From a checkpoint of a small sound classifier.
Model: 1.44M parameters, log mel input, arch densenet, norm batchnorm, depths [5, 5, 15, 5].
Data: trained on read English sentences (LibriTTS-R), 15625 training examples, 88.5 epochs.
Rows from block 26 of a small sound classifier, named by matrix and row number. Each number is 500 + 50 x the weight over its row's rms, rounded and kept within 0 to 999. All counts start at 0. Numbers have three digits each.
After each channel's rows are labels from the 100 clips, of 14848, where the channel reaches its highest value: "responds to" is what is common among them; "band" is the frequency band that holds the peak. Only what is clearly more common there than usual is listed. The data: read English sentences (LibriTTS-R).
# conv1: bottleneck pointwise conv (model.blocks.29.conv1.weight, 96x248x1x1), inputs 166-247

conv1.74:533530466460482463530506486541597447474497584495526506565518597445520452458420509516514490644490505504490534515520425484481505533479501356532464552506498448515446498500492422562459443465500428492416427479604461447572629570332405590643491499395483
responds to: voice: female
band: 1000 to 2000 Hz

conv1.20:479463491552455465381380509508482475547514528488515501471636494476532536498439555514547503516635500510457496542558459601479546631555438604573516510446590563550509526548555523536377554483511496521536498433510489499459594473496506540459508476417562
responds to: voice: male
band: 250 to 500 Hz

conv1.73:529541501455498487472576554475428505490482486459474532538539501450516476572471483484516489467442489429457451549523502472502493415492533463549566488509434431410508438499508455503374489495477528539435466386611505479560597397471500622534537381577366
responds to: voice: male
band: 2000 to 4000 Hz

conv1.3:486495513411494441561479498482478522503486608479483508501472440490508484507507498516487465499532527507553646555537502595446460449489482517447521535485361522554521492461509474497490499484412511505509510484489496537514480489501473509539484457506489
responds to: voice: male
band: 4000 to 8000 Hz

conv1.34:510502513444545597479501538527561473530481517471460538428523467486529428494538586487510450465587459425462492365539517430520528499518537466521489494445507518500584463467504454530563580483535397451522498420554447368460564416457513465685456423456526
responds to: voice: male
band: 250 to 500 Hz

conv1.58:495493489475405426470494492474518439499478531552486529582513529549503474528507432465518510507419412549482475536487596496528485330485441464546330482494441500567478528497406448527634471620537501526540402390433503565431420450464644566596423433405542
responds to: voice: male
band: 1000 to 2000 Hz

conv1.91:475491498594454522508487575521565414496573434501483511611544516506472467600436456529498539476505508574497493491417488503501445511496527514590437407533512546479483428550448504489663517458456515479537362593532337453398567573488485302554496501398481
responds to: voice: male
band: 250 to 500 Hz

conv1.48:540525486497483521480462502484584539551458505540529474514399575473477444414466442525475499496470488445433554533415436532452491422502527479518397498493485493455506565475508468545558485403492613595376493385570419493461472394424453432376471409515477
responds to: voice: male
band: 2000 to 4000 Hz

conv1.81:530510578461565432422546570497495548493541502580469522433458499547516484447529471539526453584565608438489481545543398467474504658560450447530455521521522466469661587486623509551540525474498497475437754481509526475614420462520536474467493484427553
responds to: voice: male
band: 250 to 500 Hz

conv1.32:480504545512522466483475453469473464535511485539485480442503523493445574469507496475545525450560547531463540507453513490460470541516511522554413531487473503493446409425429466490447470641469537251570458607487470490489588488435494432580490389508489
responds to: voice: male
band: 1000 to 2000 Hz

conv1.93:472461531625463529513504451490541534529635506571546474503400515481428375515446460480520513475580365473484515451473537559451599458614561566495510486466576439564419592568509575470503510476466518530427416468468431494488400529498522552493501526457447
responds to: voice: male
band: 250 to 500 Hz

conv1.88:482437494455504445527448527587471505451471481517458436466462449552508463556525483570505449502478471497495500487483557533453484528505520508503435476426535497508498500527397475424392476435500508516533498438558452479384546495501376487560480568458647
responds to: voice: male
band: 2000 to 4000 Hz

conv1.1:498496485530528515502484492486535514511513533493525505523509543488550535461555488435524512448443565518530479508472552502489433440475403465495539519475517448517462508505519439403448479427432464575491694705421464454484485795497511530393470438555529
responds to: voice: male
band: 2000 to 4000 Hz

conv1.68:546467596442505468507528571521489457412431470502510518485502530567489506484464497665436488472532489405539509516511510476431513490453521520528502520463504443481526472504533529416462510539514652358458520454654500572537534346462588423622485403400412
responds to: voice: male
band: 2000 to 4000 Hz

conv1.16:578509517503528458474563432505497505494395448486519423504460466529541483521490530528502516410473445471536506496454508507387467429485512520544514518446534506494476517596493457641477423564542461634450570457488469493508490554494569536515511695389387
responds to: voice: female
band: 1000 to 2000 Hz

conv1.62:554454478502497520540489492496530453587468479466512484509520483511501413518534524401452417594465497480524505537505480549529539482461464577481722632637513528465512488559469508527355537595504507469510472508586436523504568515532473486335503479454462
responds to: voice: male
band: 250 to 500 Hz

conv1.57:431523402455453498483400492417477497527523563590473515464511543480420473396479499497457466504495523473495557445436471499517547432502501540495484481505453512482462519545411509526380508480513523192489480475502429436631457560303430571489610436442506
responds to: voice: female
band: 1000 to 2000 Hz

conv1.95:502526512454628506547515559512514483494494450458451445488505504527535421431546575548511450455444468553511452476503467466538488356564589598561524501526532495556521513495490604417473549524428482487448606446566442448557543510486452495495545581362519
responds to: voice: female
band: 250 to 500 Hz

conv1.43:490519485481458370503448478502419579488474517525581501481479504508464510587518425642605498464515559566474515383527494535440549487477476495500515444530496459521489493477521542454513479520458477481543520580451655563435411611550574484418474541465584
responds to: voice: male
band: 2000 to 4000 Hz

conv1.41:491545501496501528477476496535505506509459465516565455490542520545454487475473494519478500432487472608491485503528516518477548480483560520515433519492467434476484532490507458496410443274492463637413607531541405662564534515478413447464529447671589
responds to: voice: male
band: 1000 to 2000 Hz

conv1.85:482503509495520529539531500476464451555498494500530526411480488570541507448482476466447545531465467545524483487468550413472489528595500503552536512501520485547445462437503546492740431505432369567615484495372436569455432377451514602577419462622481
responds to: voice: male
band: 1000 to 2000 Hz

conv1.84:546507417530534470456471517477427536443496516579551555485435432491511504458500397525490480516455551456488506506493486480455513486484551506562450531482461517579493591496535528594517505497492439592349512503539494559514521447529509549482489631438378
responds to: voice: male
band: 2000 to 4000 Hz

conv1.92:438480501438496448503446484542466450552488516399541447453602486509516571522483468520445478507541596486448469497488479550521567414537486523522547465516423454462546442497542540592501505530420506421476442512430509338479527439570538423444566641505523
responds to: voice: male
band: 250 to 500 Hz

conv1.8:602496542545467560508521561441554442446504583509551602565542520522431516390477483420566494443494473509527553482533468481509498469504620467596435505555475480572458520498556493516563538538484557444546444578511488470451517530491490399478482488543483
responds to: voice: male
band: 250 to 500 Hz

conv1.60:499489479561471486550463494452527566584537623495523492466487732536405511510476554425493453491533503472531542500505374496514471513535463490532475548486409553500491519515518389418552624516543474429488411559514518421383562530570474302547742541577551
responds to: voice: female
band: 1000 to 2000 Hz

conv1.33:551560515493550518546511475447489627514520506569436508501532589574493502446522462503501492535511526549514494488538480496460507409577484436472457488490381518487536444538573491620650538496449482483638415459384405539552502508441569538712463373311529
responds to: voice: male
band: 1000 to 2000 Hz

conv1.65:535535497489498528527553472478495505443490486582369486525533488518495513540408502534520474490559521562519492514510470542437511467502493518509460488381554500493521436523422513461520472370503548535507613519467486784472550553439483450508486426541565
responds to: voice: male
band: 1000 to 2000 Hz

conv1.46:490494503512499547591411446528517536548552533484516422556491542495484624437512514445544593526449623496481543557668465437495553540543486492426449533485599510499440508428401444491428494450494544500445599596479518506531396638488491495535463519501583
responds to: voice: male
band: 250 to 500 Hz

conv1.6:561536425529497467483518499434571508468521461542512446444469496529495479529496506498408447441512478481509512541531509452502484482503622572451502497594482503494537591561441523501369411378489741525584599464516508466605535494531504393640503553505411
responds to: voice: female
band: 250 to 500 Hz

conv1.72:468438451476435445492469593539527479563502485542521487511518486472541502496437493492476490520428444492522465481427499566542411510513569516504446510482477426464504538563539486472495511734507704383512499510493468499443440571471508226532451509560547
responds to: voice: male
band: 1000 to 2000 Hz

conv1.49:515516489546472448507500439495512507511497511511443544407419522580542551448468482516490483481516553520487474520489586455467557492444453471503432513462419523448489475451473565527376536476484492401452483646443517688503410719526475592465506384743594
responds to: voice: male
band: 1000 to 2000 Hz

conv1.37:552477472591520454489507479471543509593489492478580497406465531506508500577502539445496491475542467526499493457450569501535485542513498547485549501472444462486480498516503481477624462260468533512537570534426458790430464529478471456596490456676637
responds to: voice: male
band: 1000 to 2000 Hz

conv1.69:488494491483465450448539511495475598573477604464462484511507505502457519509479449537474485611492499526503487512511389502494529454503435589498643485542510428461490517497585528531761420498551464466504507410455518270568475520443587510511509459358513
responds to: voice: male
band: 1000 to 2000 Hz

conv1.71:494503503580417438445480552480444559433515560438525461513455523522570416436472527551500552458459464547509469488512505517561560499512504471549444489485549503516471467555503495488498445487390490472624494558513549593485604668610408513553513412726748
responds to: voice: male
band: 1000 to 2000 Hz

conv1.55:467501531467528518469457487521437478506443493518516488561520522475511539446490501575497500482447518469480419469505563551515536495494488483566484538496503479552479466502488570580728560520511632385639323438562508545636526514511557555649449416477391
responds to: voice: male
band: 1000 to 2000 Hz

conv1.94:561489539463507519541525397468506434498520510529550403447505549553491459456473498456495455513473434518463528503450389536470534538506489512502517469515466465531487398596451502470336485486478631341594521439474408506471469607461618302665430469526495
responds to: voice: male
band: 1000 to 2000 Hz

conv1.79:467529504512525446462455495478492584545523504480517520513486535454455508484574469600476498494540507510478478442510491530512519472524570514589607535508561456451459521468536566453614418617417409471434348420491515680575457355562509544451413489447434
responds to: voice: male
band: 1000 to 2000 Hz

conv1.80:546466514509489448548536478523534517556471483530516450513494489484560478582490444492468528610534462512571489495411503550509566465397402638480536475569463488487500505561433506540475446518501497466490418458530495438489484508465486471497457454479499
responds to: voice: male
band: 250 to 500 Hz

conv1.12:540502480500463533471480494505552501445550489482500464448496497495498507448476468553487519479567526518523569514428454440538461544523525515538469473420474454454508421482527546600466743449512442524286427554448517437524522439584535488415589561495509
responds to: voice: female
band: 1000 to 2000 Hz

conv1.36:480527460470424475412497513471496511562492535601550513520541528463463432581434516507467472458454401507460506447520472564543531478524496566437580526498497543507468498562529595494631550332506480606351636557525442615473447391491536426523599550554453
responds to: voice: male
band: 250 to 500 Hz

conv1.14:450493475585449490458492464503614457586524568406568544471495498518508505467499564531445485432550484540565533512483499458449467526535486445496549499527406459476537535438461544378621489386495531638492382509484454681408480530511441487547413469521423
responds to: voice: male
band: 1000 to 2000 Hz

conv1.59:523561565572482453518480427583528431505563476574513490432419576489483481483453427533582427494543493501568508433501508416505488469522499630488430508496506522559431497461511547453520503470538547494401480576489394424459595631490442437566357513427467
responds to: voice: male
band: 250 to 500 Hz

conv1.5:477509437527491415509396433439460493480651465486507517498540519441511572461541452470499475496670438502558499556507469502524471517521474327444485476385448470462485493447480486481449471423430558486442670434720449511494584539516441545678550601460465
responds to: voice: male
band: 2000 to 4000 Hz

conv1.86:510522553476520487451435495523515447479537507496502480489546496588458550521543481631467491390498558500534486463507479520483401491507439481543522547480547504500527554413506482321492574525489443385445372693420465447500457730512428440439546495552613
responds to: voice: male
band: 2000 to 4000 Hz

conv1.76:579488444497457531491571538518490462521451476455502513507501467559515477531434487419518501490533460578483541457525405516508488456544507578495497563493444507478487543462485538438433422609411621125512523613513526589424480431501517357715483391548513
responds to: voice: male
band: 1000 to 2000 Hz

conv1.17:533507437458519455461511518527514543485511506515460599552566497484550502482628510510458507463490487509433489366477495538463510492468485473529591534394523485525550499515468488615386556511547602491554529583539473411501451449526772435564388564418496
responds to: voice: female
band: 2000 to 4000 Hz

conv1.67:471603469571491479542402469570480508518495511447488472467503519450499489506476533450510488493489544483498452473521548464504509486508499528496536489521505500478444541502498573521520756685479425434436419541454527419395523480512554511327545490512820
responds to: voice: female
band: 1000 to 2000 Hz

conv1.0:536484490503474498498463495458481476434484504474574562513517519472497540494498542501474530447475542501508456454480493481450467522391433477551489472499497498479496543444441488450445482472477518475484514571680342442493535694394365499507452524386507
responds to: voice: male
band: 2000 to 4000 Hz

conv1.29:467498542500689503510479484528533421489494479530478554527497461465474489520508478408515494482511441511548471559505480521555460518470482507534571511490405473531504518482476403529528440501512512459540437560493649522426470515620514585426472386505544
responds to: voice: female
band: 2000 to 4000 Hz

conv1.30:514522441592470490485434605456496545390437476481467583611526479463478438500460492495484470472480610464553503510518454558489529508472512450500525499512522471478470509508539503393464526399452266462340563547451488453541481530496420531475466532447553
responds to: voice: male
band: 250 to 500 Hz

conv1.77:442498513521496542488525492375440461549487535512497488542440536503526464495457515546541531535375532451577517477462529493485467509508539583499490501551472476557453478523580389523593504615500494367567335495613441454408639580497490415416419484726661
responds to: voice: male
band: 250 to 500 Hz

conv1.25:478510500478536449430541537532495475509519545435474452488530494436528477658473489567503519416461510457480484528464467472392514467480429431503505510522479510506422488556587472346538523585474489485405419586504576492470502659517408467276397528454599
responds to: voice: male
band: 2000 to 4000 Hz

conv1.39:432534523394464488479463532490449463503386515434546608457582486546388470507447532545518498505504485517464458483618439492509472591531512501468517497535496489555613527520492488520464475586482546427497506454478477483531620557503441481532468431557641
responds to: voice: male
band: 250 to 500 Hz

conv1.51:472479530596483514535403463492476568503500477517490519461479494484414521436516527525545495505412442431520497423518605428485540519459533557466546476463629521416509507469555494419520448493490495636546584545481523610479468574500454615482545488494522
responds to: voice: male
band: 1000 to 2000 Hz

conv1.15:593443499457524469510532489484547498508463485520514528497484481575506445409557529518559444535469488552517492526546457522501537529509515473296477570497464524465511508572505484444478496494495536420498685493486516510370553515555529408590367443475506
responds to: voice: female
band: 250 to 500 Hz

conv1.66:499511585570453501520507553418551514501522437470471503553530515550510424495492481475531519496425464465494513510504523520483475470491511501464498515590461513506527473500571537549311462493515465530492607678489558673491504307602366546456531430764379
responds to: voice: male
band: 1000 to 2000 Hz

conv1.18:532544480514489514504497500525500554501499449482515569486481468561461503442497572460473553617490524510425554512585436463449519509527472548579493541509519456492481497519564620505680501462480524511553299437407488607429490504544508366509506467524358
responds to: voice: male
band: 1000 to 2000 Hz

conv1.82:513485448513514483504500489502478517447457534509524487497529507444530501377494557462404481505461545480467523476512575501490511462549518487411490400478553450478498547455468554317464507495494483581499589609512470503508386420509416510462440587510508
responds to: voice: male
band: 1000 to 2000 Hz

conv1.26:480484507476480476456523453476521427565546506397507535456485459558503445510492501543446443475453488509467555502502494471519417474538462477467435494494492535528544523491424528481554549644441658145458414579440454450419436518470485398592485428714551
responds to: voice: male
band: 1000 to 2000 Hz

conv1.54:576474494560512476511483505497497463496542448524529464515553482476488491378490541476488527450478441509502506455538558496458504470560474514427408524502472467451492540448483500488697525477496528550648333416581523428489553426489530508766471429453488
responds to: voice: male
band: 1000 to 2000 Hz

conv1.9:525488488513482503464513544484560527565531501501497421496534439574550541525515459443514482625533542497493496614501587468497493509500489479460551468539522502489472522506522499690713498415461495658577534533510428439319446508445531495531592485526506
responds to: voice: male
band: 1000 to 2000 Hz

conv1.40:563509496765605488453526549461421439546514494464572510560504465464499482482448423499444518494450447444532530499463538507399498483496506544482467502584386424524455416573507497486382466515566535518446715511544535505578441452486570420417473444518527
responds to: voice: male
band: 250 to 500 Hz

conv1.2:461510477585495574547479531541566559530522530505457579579569525542488500529487424501517483461448531471485462467513526515494522441454571494519398590535392482502468531382591543422523468571499525502399519511465441520569489459478448493340482436443399
responds to: voice: female
band: 4000 to 8000 Hz

conv1.75:469471514478529615503496486439521425504493565454542527468481508468497485515496630447501456593489562534476438483502559488522482486515475512459428518487600480482510475576597534449464516553398566515511539468604630518535497528652306494572601485493473
responds to: voice: female
band: 2000 to 4000 Hz

conv1.89:518444484432582473492526571533573435499454512581514548554484513516490470531443523532534450519536411507486522496540505493491428562508527422485505540541491504499578489507508535505548505684505336397432509521456412598405461508451487490233547506553524
responds to: voice: male
band: 1000 to 2000 Hz