{
  "model": "sound classifier",
  "train_examples": 15625,
  "spec_augment": true,
  "targets": ["voice"],
  "mixing": "mixup",
  "muon_scale": "match_rms_adamw",
  "lr": 0.0067,
  "adamw_lr_other_params": 0.0016,
  "steps": 5400
}
Rows from block 22, named by matrix and row number. Rows with one number belong to one channel. Each number is 128 + 24 x the weight over its row's rms, rounded and kept within 0 to 255. All counts start at 0. Numbers have three digits each. After the name is the row's rms in percent of the matrix's.
# conv1: bottleneck pointwise conv (model.blocks.24.conv1.weight, 96x384x1x1), inputs 154-230
# conv2: growth 3x3 conv (model.blocks.24.conv2.weight, 24x96x3x3, transposed), outputs 16-23, a 3x3 kernel for each
conv1.31 092:147129176132119149141099164160142129126129113147100119133130130109119105156176101094093121106070115129107129161097128125152137158163092156167102114091126135136119120130113108155153133129099138127115154135144139158132129158138120124
conv1.32 099:117143123131127117121097131176090112141095108162114064119146146187127128129121138156116091125109167091137144146105141121154112186147120096142144111111120135117120122120113147154136139124136197099105111102139138149129121151144121089
conv1.33 100:123106150148124118142157097119104137134164104157123121172157135101114159126107142136129126121155072102176161121125113110144114173128172117128130125139132098122101142161135116136112093101116117135134153130158118128135112138119128139
conv1.34 101:111120106116126140094130113108113146105116111121134097062133111157133157170175126137129076119104160179122104091097158124145170116170150144092111124130136111127130133128128111138095089119161136145125145098130142115130134123140087121
conv1.35 102:133113136112147158110119103119125138148120130151106140137098134113119097153115135103165142124132127162092138143076145111122097133102109122108141153134139147130112140109130144107128115108120153126115121106132114140138168129101124158
conv1.36 097:102127110125120124113117148135204113127119107139107120125125166101124122126130131109135128127105121091113121141096125156115105155108099111155136121136132190156111131128124125144130146116095106119125100138107124133128143137124123106
conv1.37 098:124120118126130105141116109166148131130173085145119155126154139149116135069149140139116128151116143124126140149169139153120113127103160186142129131128149135144150141127142113126128123175165139142117124114159135127107143103116086104
conv1.38 097:121119105126144156150111136152196122059132125125111110156125123137131109107103118120066099156156158102130146125116126122140085173130098108152132124129108106123134116140135118131163129130121127106153131154130048124132138133135161124
conv1.39 106:114133131130067149136100119167151155084128104104134126144078128132105099130129147151131165138133151151105141154210157103101169146143074101125165080136104133117119120116117111134066139138131116154160098123104149106152095115162105091
conv1.40 105:009098114114136180152169123095104132093140094123159155085145128074119125136096192165109164124144099112113141119078119104103128116141140107116113156166117108113133148107101123102087108088128113093115126080167142126108130115114133143
conv1.41 097:111120151109130118135097100109117115122140164093098126122082145164125129127128105151130140131140150158129104152109161101106132155150164131129122101161138161096112095116132131126160176122144186132135123162113137161115151149134119140
conv1.42 092:133140147145146162133179140097106102108122145137137151139172091066142144112145081177105121114128149118136118113106100134110084125142155113118124083111140139107183149122125157153132126136101071120122120121145178145119124101125121094
conv1.43 107:152125140129148142129069125129075098126091150141127096161141141089147127136148139144135153160133156114133156136109137132128150125144182159161141135135115140173127136136129138110120124133112155130117138222122125136082124138140128158
conv1.44 098:127150128134131141119132173146090106086139116110123102113116166150093101116104122092159164130120120120141138114152127138122130136146106137124123112163150089127090145119100138111153105161150138132117125107129144123116089147129135143
conv1.45 095:155087140130080138207165151142102154168125136082160158125174134109124119136132175109127222105116064115151132118113131179143114138130136080132107132124159056124085141101127111126129139124123134123110131136151129168087119134143115132
conv1.46 099:050138152133081118147157113133120136129147147136131131121145130135129107123124082128128148133115154108120135183168108145142173192128079109163093149145099122149167128084150130115128107135129184132118148108128112140133091139156105127
conv1.47 100:104125112143129130185103121105119162136154195147133138106151157134124101120120108065098145141131080107085085142100126129116099153136103093207134105162138100111162135135131134134151132116122126086111105123116088117109140132141169161
conv1.48 097:149132085136121129090087127134135146109128111107121102085133119107115137126180118159099090086122150129135093096090148116137104145150132107137177137133120154123114141142107132148135156115115116126129128158138126104105107130135139121
conv1.49 095:124114112134157157111107139125131163130114160107137118118128169134133118189159094176117155127125172125094169140144139127123118113143096137114136147157150070107107138129130104142132098131119172096131142099124081164152146138091136113
conv1.50 097:131141149132147106099155137117089147122110119156111148159158126143148170132117117050127098135105120139125208126095151153121106133132142117153120124122119188137116136138114120118127158128117100110097056169117155137171140117141120146
conv1.51 099:122124121144150149132109115142164147174108127103107131117180135176096150067116129158136129128147167081166151143173128124065136108151105142103104144124126124125125126126153119117120129092121157126131123146100160144124103114133114135
conv1.52 094:113125159102134112145145107101151073110139153156147143095149092116094117146132131170136151126114104105172150145168130120132216073155081121125102124171127134098130121097109110137129111124093124095133123099108114122164162152127116114
conv1.53 099:187102141130138137135134107112121113136137130132129118107154142119150151148129155170105109132139123142123122152109155127140137113126108118116125102162127125126100129134151149139124119170136170138124134140092109140152167150140131123
conv1.54 111:146163203117089128100118138140106094131123094109116109124132127136135129177130115143111148112159071125129127139170098099130135135105149124127105093166130128117153132142143129121115128148169130157188111173113126116141138120123120127
conv1.55 097:160086129135136187136120182107112134090153125084127135120118174107100123131194135211113119122108212116146146085138113137083108151137188100109153135113131136123143139073130100129100155132128195140120093180126094191119109125101122120
conv1.56 102:150147125127104104110120118122089130129122107058099127202186116140118160131141147136072102069151144132089188137145139155121138120121120130116143122152120111121132076120130135128121112153192128146131115132116144122109122099132119110
conv1.57 105:175086132141122133132144113145195177142148124152107176104126120121126138105132178135095134131122123137133135126128091128154114088122120125134103131136129118124123134105120095133130115126118128118121152166152114109100167138172151122
conv1.58 106:140122116110136102108110139138117115120123127135121108109130122112114113143147095165067127123130151127122104163118139112108135152097133135131147152132140139134135105133103166105121112130145124141126128128124111114134101127066120136
conv1.59 101:143101128129146116150117126115088121112103113126140094089115131158107124151091150126181074138133134068188067142147147117114130109138110177151149116150116127107125130154120106163097137134130149119118127113103099134107102108087129146
conv1.60 101:151135127147127090132160126213161110108125129123134118123146136150129138126139147106064103112171169124142112128147109111133128111143105159168127090123153139157147159120125088126127135130118155114129218108116162128141147105108118120
conv1.61 103:115120132108103106103136105079169117161127129111135134112142118118136160119149132178107138115177098136114142109123118132109150127126155114118142134137129116145122133108118107105129132129124109127153138120145108110114120123134148132
conv1.62 103:128130108124108149118128139114166214121125091148123149085125126112118134148129115153113107148103150074136180121174120138175133168134053116136156172158123147138108113173099109154111113118072144180147132092095141140132143134112114149
conv1.63 096:118123162145146130132094156132084125156138122113134127128147111177143153107152108114122118099101138147110115154123152128141136126090129108138147123146115133109123136116138144086143140185161134113137094148101129181107116124130145133
conv1.64 100:133107133144118159134119118152089155186153076146137125151138132076111101143073135159106088121127121160153090156133095131121129159118095136106155129121134130118147108101151142103115130161156121105134127065053103150133099122065119137
conv1.65 097:144068159127140122152132136161122113133157127121121128081164131122127155116152110122141139146115140157124121120108114137134142114130138103147076137151124104140141122124140139117152103124159141118166112135086144179106145132067076121
conv1.66 099:124131105135123103152084152162117177155108100097112131150139118113122127105128084144079112138131119168124132122125104130184112087109110149104113121121130107135111113082123111119115135111124135132136115164136124126156136092158144129
conv1.67 092:133135099132128112146155101164123140149122119137137120121174130145123138152133162139140114154120115108149160081152141129132112132109106139122114103104125156107059126103125095141156136091154118129103127180156147127100117119129178147
conv1.68 101:116118092150146119094119118136166169095102078112082118148118105138121139121140127219136123147168131082115150119073121131130147135159112110121109108131124190118143120140140122116072118116092158088184116147080107147143143132092145097
conv1.69 099:104078135139130144156121126131220087128098110117110115141132127112148177164154152163164163134190154077129131103105130132126123097138136103140137125137098077121145131133116137123135146134119114108139156133115144100148109093083155123
conv1.70 094:140139120128109158189125104123151127127112120115124155127175140135113158103105125125090116127117145124122168135138115129093129091135131128104147118114113116130134127128121109151173122111154091060141141144105101109125111104140132119
conv1.71 107:129124124145147159089123085102145127098138109119137101058105136174149141123158115176109146125148136103136120147145119110150140123140135132114124113134135122120114157125125100124099146103137124127140137151148143091111125120119094147
conv2.31 094:226189179213202178140143169117103093143126116099115117084118106120128120126136124139148143114125100110125122122148170120100125113110130156121122153121112114086097126141129115122128113092090130117123147145142150149149
conv2.32 102:160135130145137126135145114122107095114089092135136145083162141117132110111129111106140133110131134075073056107129131137130118092106121126115138140127109134116134073098109139136121120117094113096106109110119108125148
conv2.33 094:131128119162143133140164169177181130146128094119123194170153131128155159101123096119113112127119134130115132089086105147159181145118124126116127128167159145139138143131176102115138147133123094113109113106084096096091
conv2.34 118:182161134181164174101091138141112131138123140143147134131154147093133155117125116146173180136139133160128128132139153138118128123123132207163110122100108092124113155189130101089090137146131124125123144142141133148138
conv2.35 104:139118117154152139126124132127134106138147121131146120127125134121140131126115134119098145132153154149158132157162153127113133178151123170114126120110119107135126139152129094103116130128135111115100132094122103188154
conv2.36 084:118127140097122131153151133125113095103130133077110086108120101126134161123113149165179097157107033190160134136176173112113139152156141115118098178095094167121133107098105154139100134112073109132156156148129133124154
conv2.37 093:171169163194200177152169142143107104115133151084119125081122129110124118140161125116143156132103099125126137125163169116094119107119156161176112139126097110108108127193118125083084104082100142105099143131131134113115
conv2.38 110:178163141174179132095107106128118126117096136122163141130215152123132145119117109143152146153140103126101110127155142113117136110125117190132104139111124103135146132162141119137108130137153082076121094144155145127117
conv2.39 091:121109092082105134106134125132120126130119133128160184120135139107121125137134128126130107110139126142132142102161176136096120140130133168145090153067099111138141133168129118118111158165155133135123098116140094110123
conv2.40 112:135134130155153138126118138105123116122119115125112055134142107120111068075067121132107104130133132135083127127112114122107102127147137154133105132153149154149111108140112115147083146136111126093111092135132120120125
conv2.41 101:144144138127133145132146139167167138102117080087091149132101153104129153113111136115120118115120147124131112128127127099134147140158157094092148131128132162129112121137148099123142145117131115145132128116076084122091
conv2.42 098:182127130167142164114132158127125103072063074128165121119147123140117109111170145138110120139147133123135131143160177107102128137122120168131116163124118098139137149169109082119129141100095131092117129121147144115109
conv2.43 105:121122120124126112113102123108134118168126119154105105123114106126112136054129196128138145122128095101115116138124157129126136130106128136126186085137135112124057137132175128122151094114126137118136120113129176136122
conv2.44 114:119123130113142163109107121139133097109134108127124117082130143097111138118143169114122116117138128124134130143154139122089095130132129217105142159089128108122141119143088125092101125125178125112116148091101148144163
conv2.45 098:128105110123120116064114127129126101126099104171159144149118092093090113111144191150151141145146136109101116103116120118108115124125129153175129097115122118162175108104151113113115117125142120133115140114123111098069
conv2.46 100:160165152117125097165149136115085064129094106121099108112138173104128146131134138105108136105156136115139130083139158160136132127114119098091110164132121085093095114123129152119144102089104128120116124109102117126138
conv2.47 114:128127121125124128127127129094074084079117105161114139151132136142137128113084070126114118135155133137139111111094097113126137112115086121114112073102150126107115118091133118123141135129150086075098169102108095125112
conv2.48 113:177150150195186206136131185116122123105112124124144112098107104128108106117129126131123096118121108122114116147148175112070127144134138133106114198129114131124135126161127133140128130109061115105130136138137141158159
conv2.49 088:143123130118115102147131116125122105104113115084134130117080081124110124138125119150122113102112092127137129171174143128085091142144116146123102177092143092125160104153116163135109119132090122102131113118134137154142
conv2.50 096:126134137131105122116117119092135146156142092184097116151118142123122129078125133119138150117118133124119115109077113123152163128095059122123194111135136171152108114059126135116120126129111114127146110116108119121152
conv2.51 092:114113119134094135132117126129111095111103115109149167133148123120133122121148116160136094125138123117119117169157173121111116116114128106140122138130081101139149133131127123119110140150117088090108125148129164176128
conv2.52 096:144163161144147129136157141105065089091077091173136145118157137094099099156140119168208132156126135128117129100114128097133136120115119128153137144146092142134133091140150132185144131087071106107128132116119095110145
conv2.53 089:131128131171151157149157145171141112087077076153130130124129143119122115146171153134136075156169133083084099121123118143149138143116125107122121147124088139162154111127135136134118093113117124138154124111135147137124
conv2.54 091:141167136136168160082111121140135154142100117127098104123081104112133098145188129100097107139111127122120138114139141131154129129126147129180136079075084082107112131224168124154120104086116162152119127117130144146138
conv2.55 092:138103140131123133154099143109145112127132127141150089106131095115095105097117136171139098108126083119127122161151142130058082147138155123099118177118142136140136118189097169159119083100113130109140124120141167133114
conv2.56 071:106093137128153205085124151135138142126122120120115127103180203092109111123124118078102147110126128107104113132164133130117109064064066133154123119119173096103121129148134127128133114121138115110096100120115194190164
conv2.57 113:126133131111119121148146120159127112143088111150133115091124151125153148109130124115102108125152160120120110116115121163150110128159162091118125100129145121141129092129068137161108080133131113104107096134106125109122
conv2.58 103:096097095073093142081094146125108110126164129133125114129163179123125116091090109175174160127120128120129092205151137096094113123112094140122120127136179129123096141127127105120140140132098100116105148138129186179135
conv2.59 092:159141137134133124121129125155142131114133113106131135126146117121158143105126120097121152117124128128109102134124125138134139141140136114092129116120153137162126113124069125134110096119102096106113115127091075117109
conv2.60 097:130138144119127141100104100157116099125106130141098121086103116130136118121132118134168131112110118118111137195172179054100071125143137076147153126181138140127129115099114145138126126111117080080100087147128126102129
conv2.61 101:178153131219183167103103122120112122153149127135122132153190119103123118140133113141138147158124093136130122141161168127126145122087092128120134112131127123108121156152171097117125150159136108128116132108124148202186
conv2.62 106:128119125120133142100124120132074103112113128110129124110151072085131098147145100158193132149083100142140111120144138105129167119090127086196124155108105171132118137138130103147107150118116108149140126125131119147128
conv2.63 105:182168174176165155141132121129135109113110109089106115115174191075095108117140158111116133103124137110129114126132131151126117091082124159149115145133148093100088117150132123097084106085111128110106106125120165175182
conv2.64 079:147137148105112106111121129128126108164129155110109100134160147119131136132104148135116117110125115140122134149139147151146139123101109126146104184144160119107130123125079126130089122127113123133129097096111146140121
conv2.65 087:133147158172158197127128133119122115098104071115119140108136128144159119134148139151142117156117099158139114210169163081097109134128138118140139110107077160130114152157135127145127104121129113124127194181155142120122
conv2.66 074:177183202197211207136126152136111145160144143111131122112141124115133137133141108129099088150111069166141129109126165080073135142131163153121107136095099111104088149198138129132118100088066139119121126139157138140119
conv2.67 106:093098123120125134114122122124121134114100118173157138111132154114116084093139137129138127133139129087100090118097103132135160131124105110132142120128108138173172099116110145135133093111106114106151108114132149146137
conv2.68 090:146148131137174161087094111106083125101107123129137134174231135109141135131116087171187198154095111139120131145166144122106107099116113136176118119127130165141133154137123101117070152149076120105132130138120138163127
conv2.69 096:073080092076080124125115148118101102118133138091129115182217134125148118127116091184162132160097086119109095185160142130092109135122110102158104145147143144140136119139152098115128181151095103104135129129099172157122
conv2.70 108:096099105096079102125123115133129117085076086164170127113134136121100101130130123170137082153157131099115114132105153125136140137126123137107116145120108099120179104127132138123123127124130112118136120129113122115119
conv2.71 102:084092123104098129126121124125111083133131122096138104159172120122121114067084116233182116135104080110099107216134144123094116117092106123127116132128128132126142076087128134126157166139107100113119111166084168192136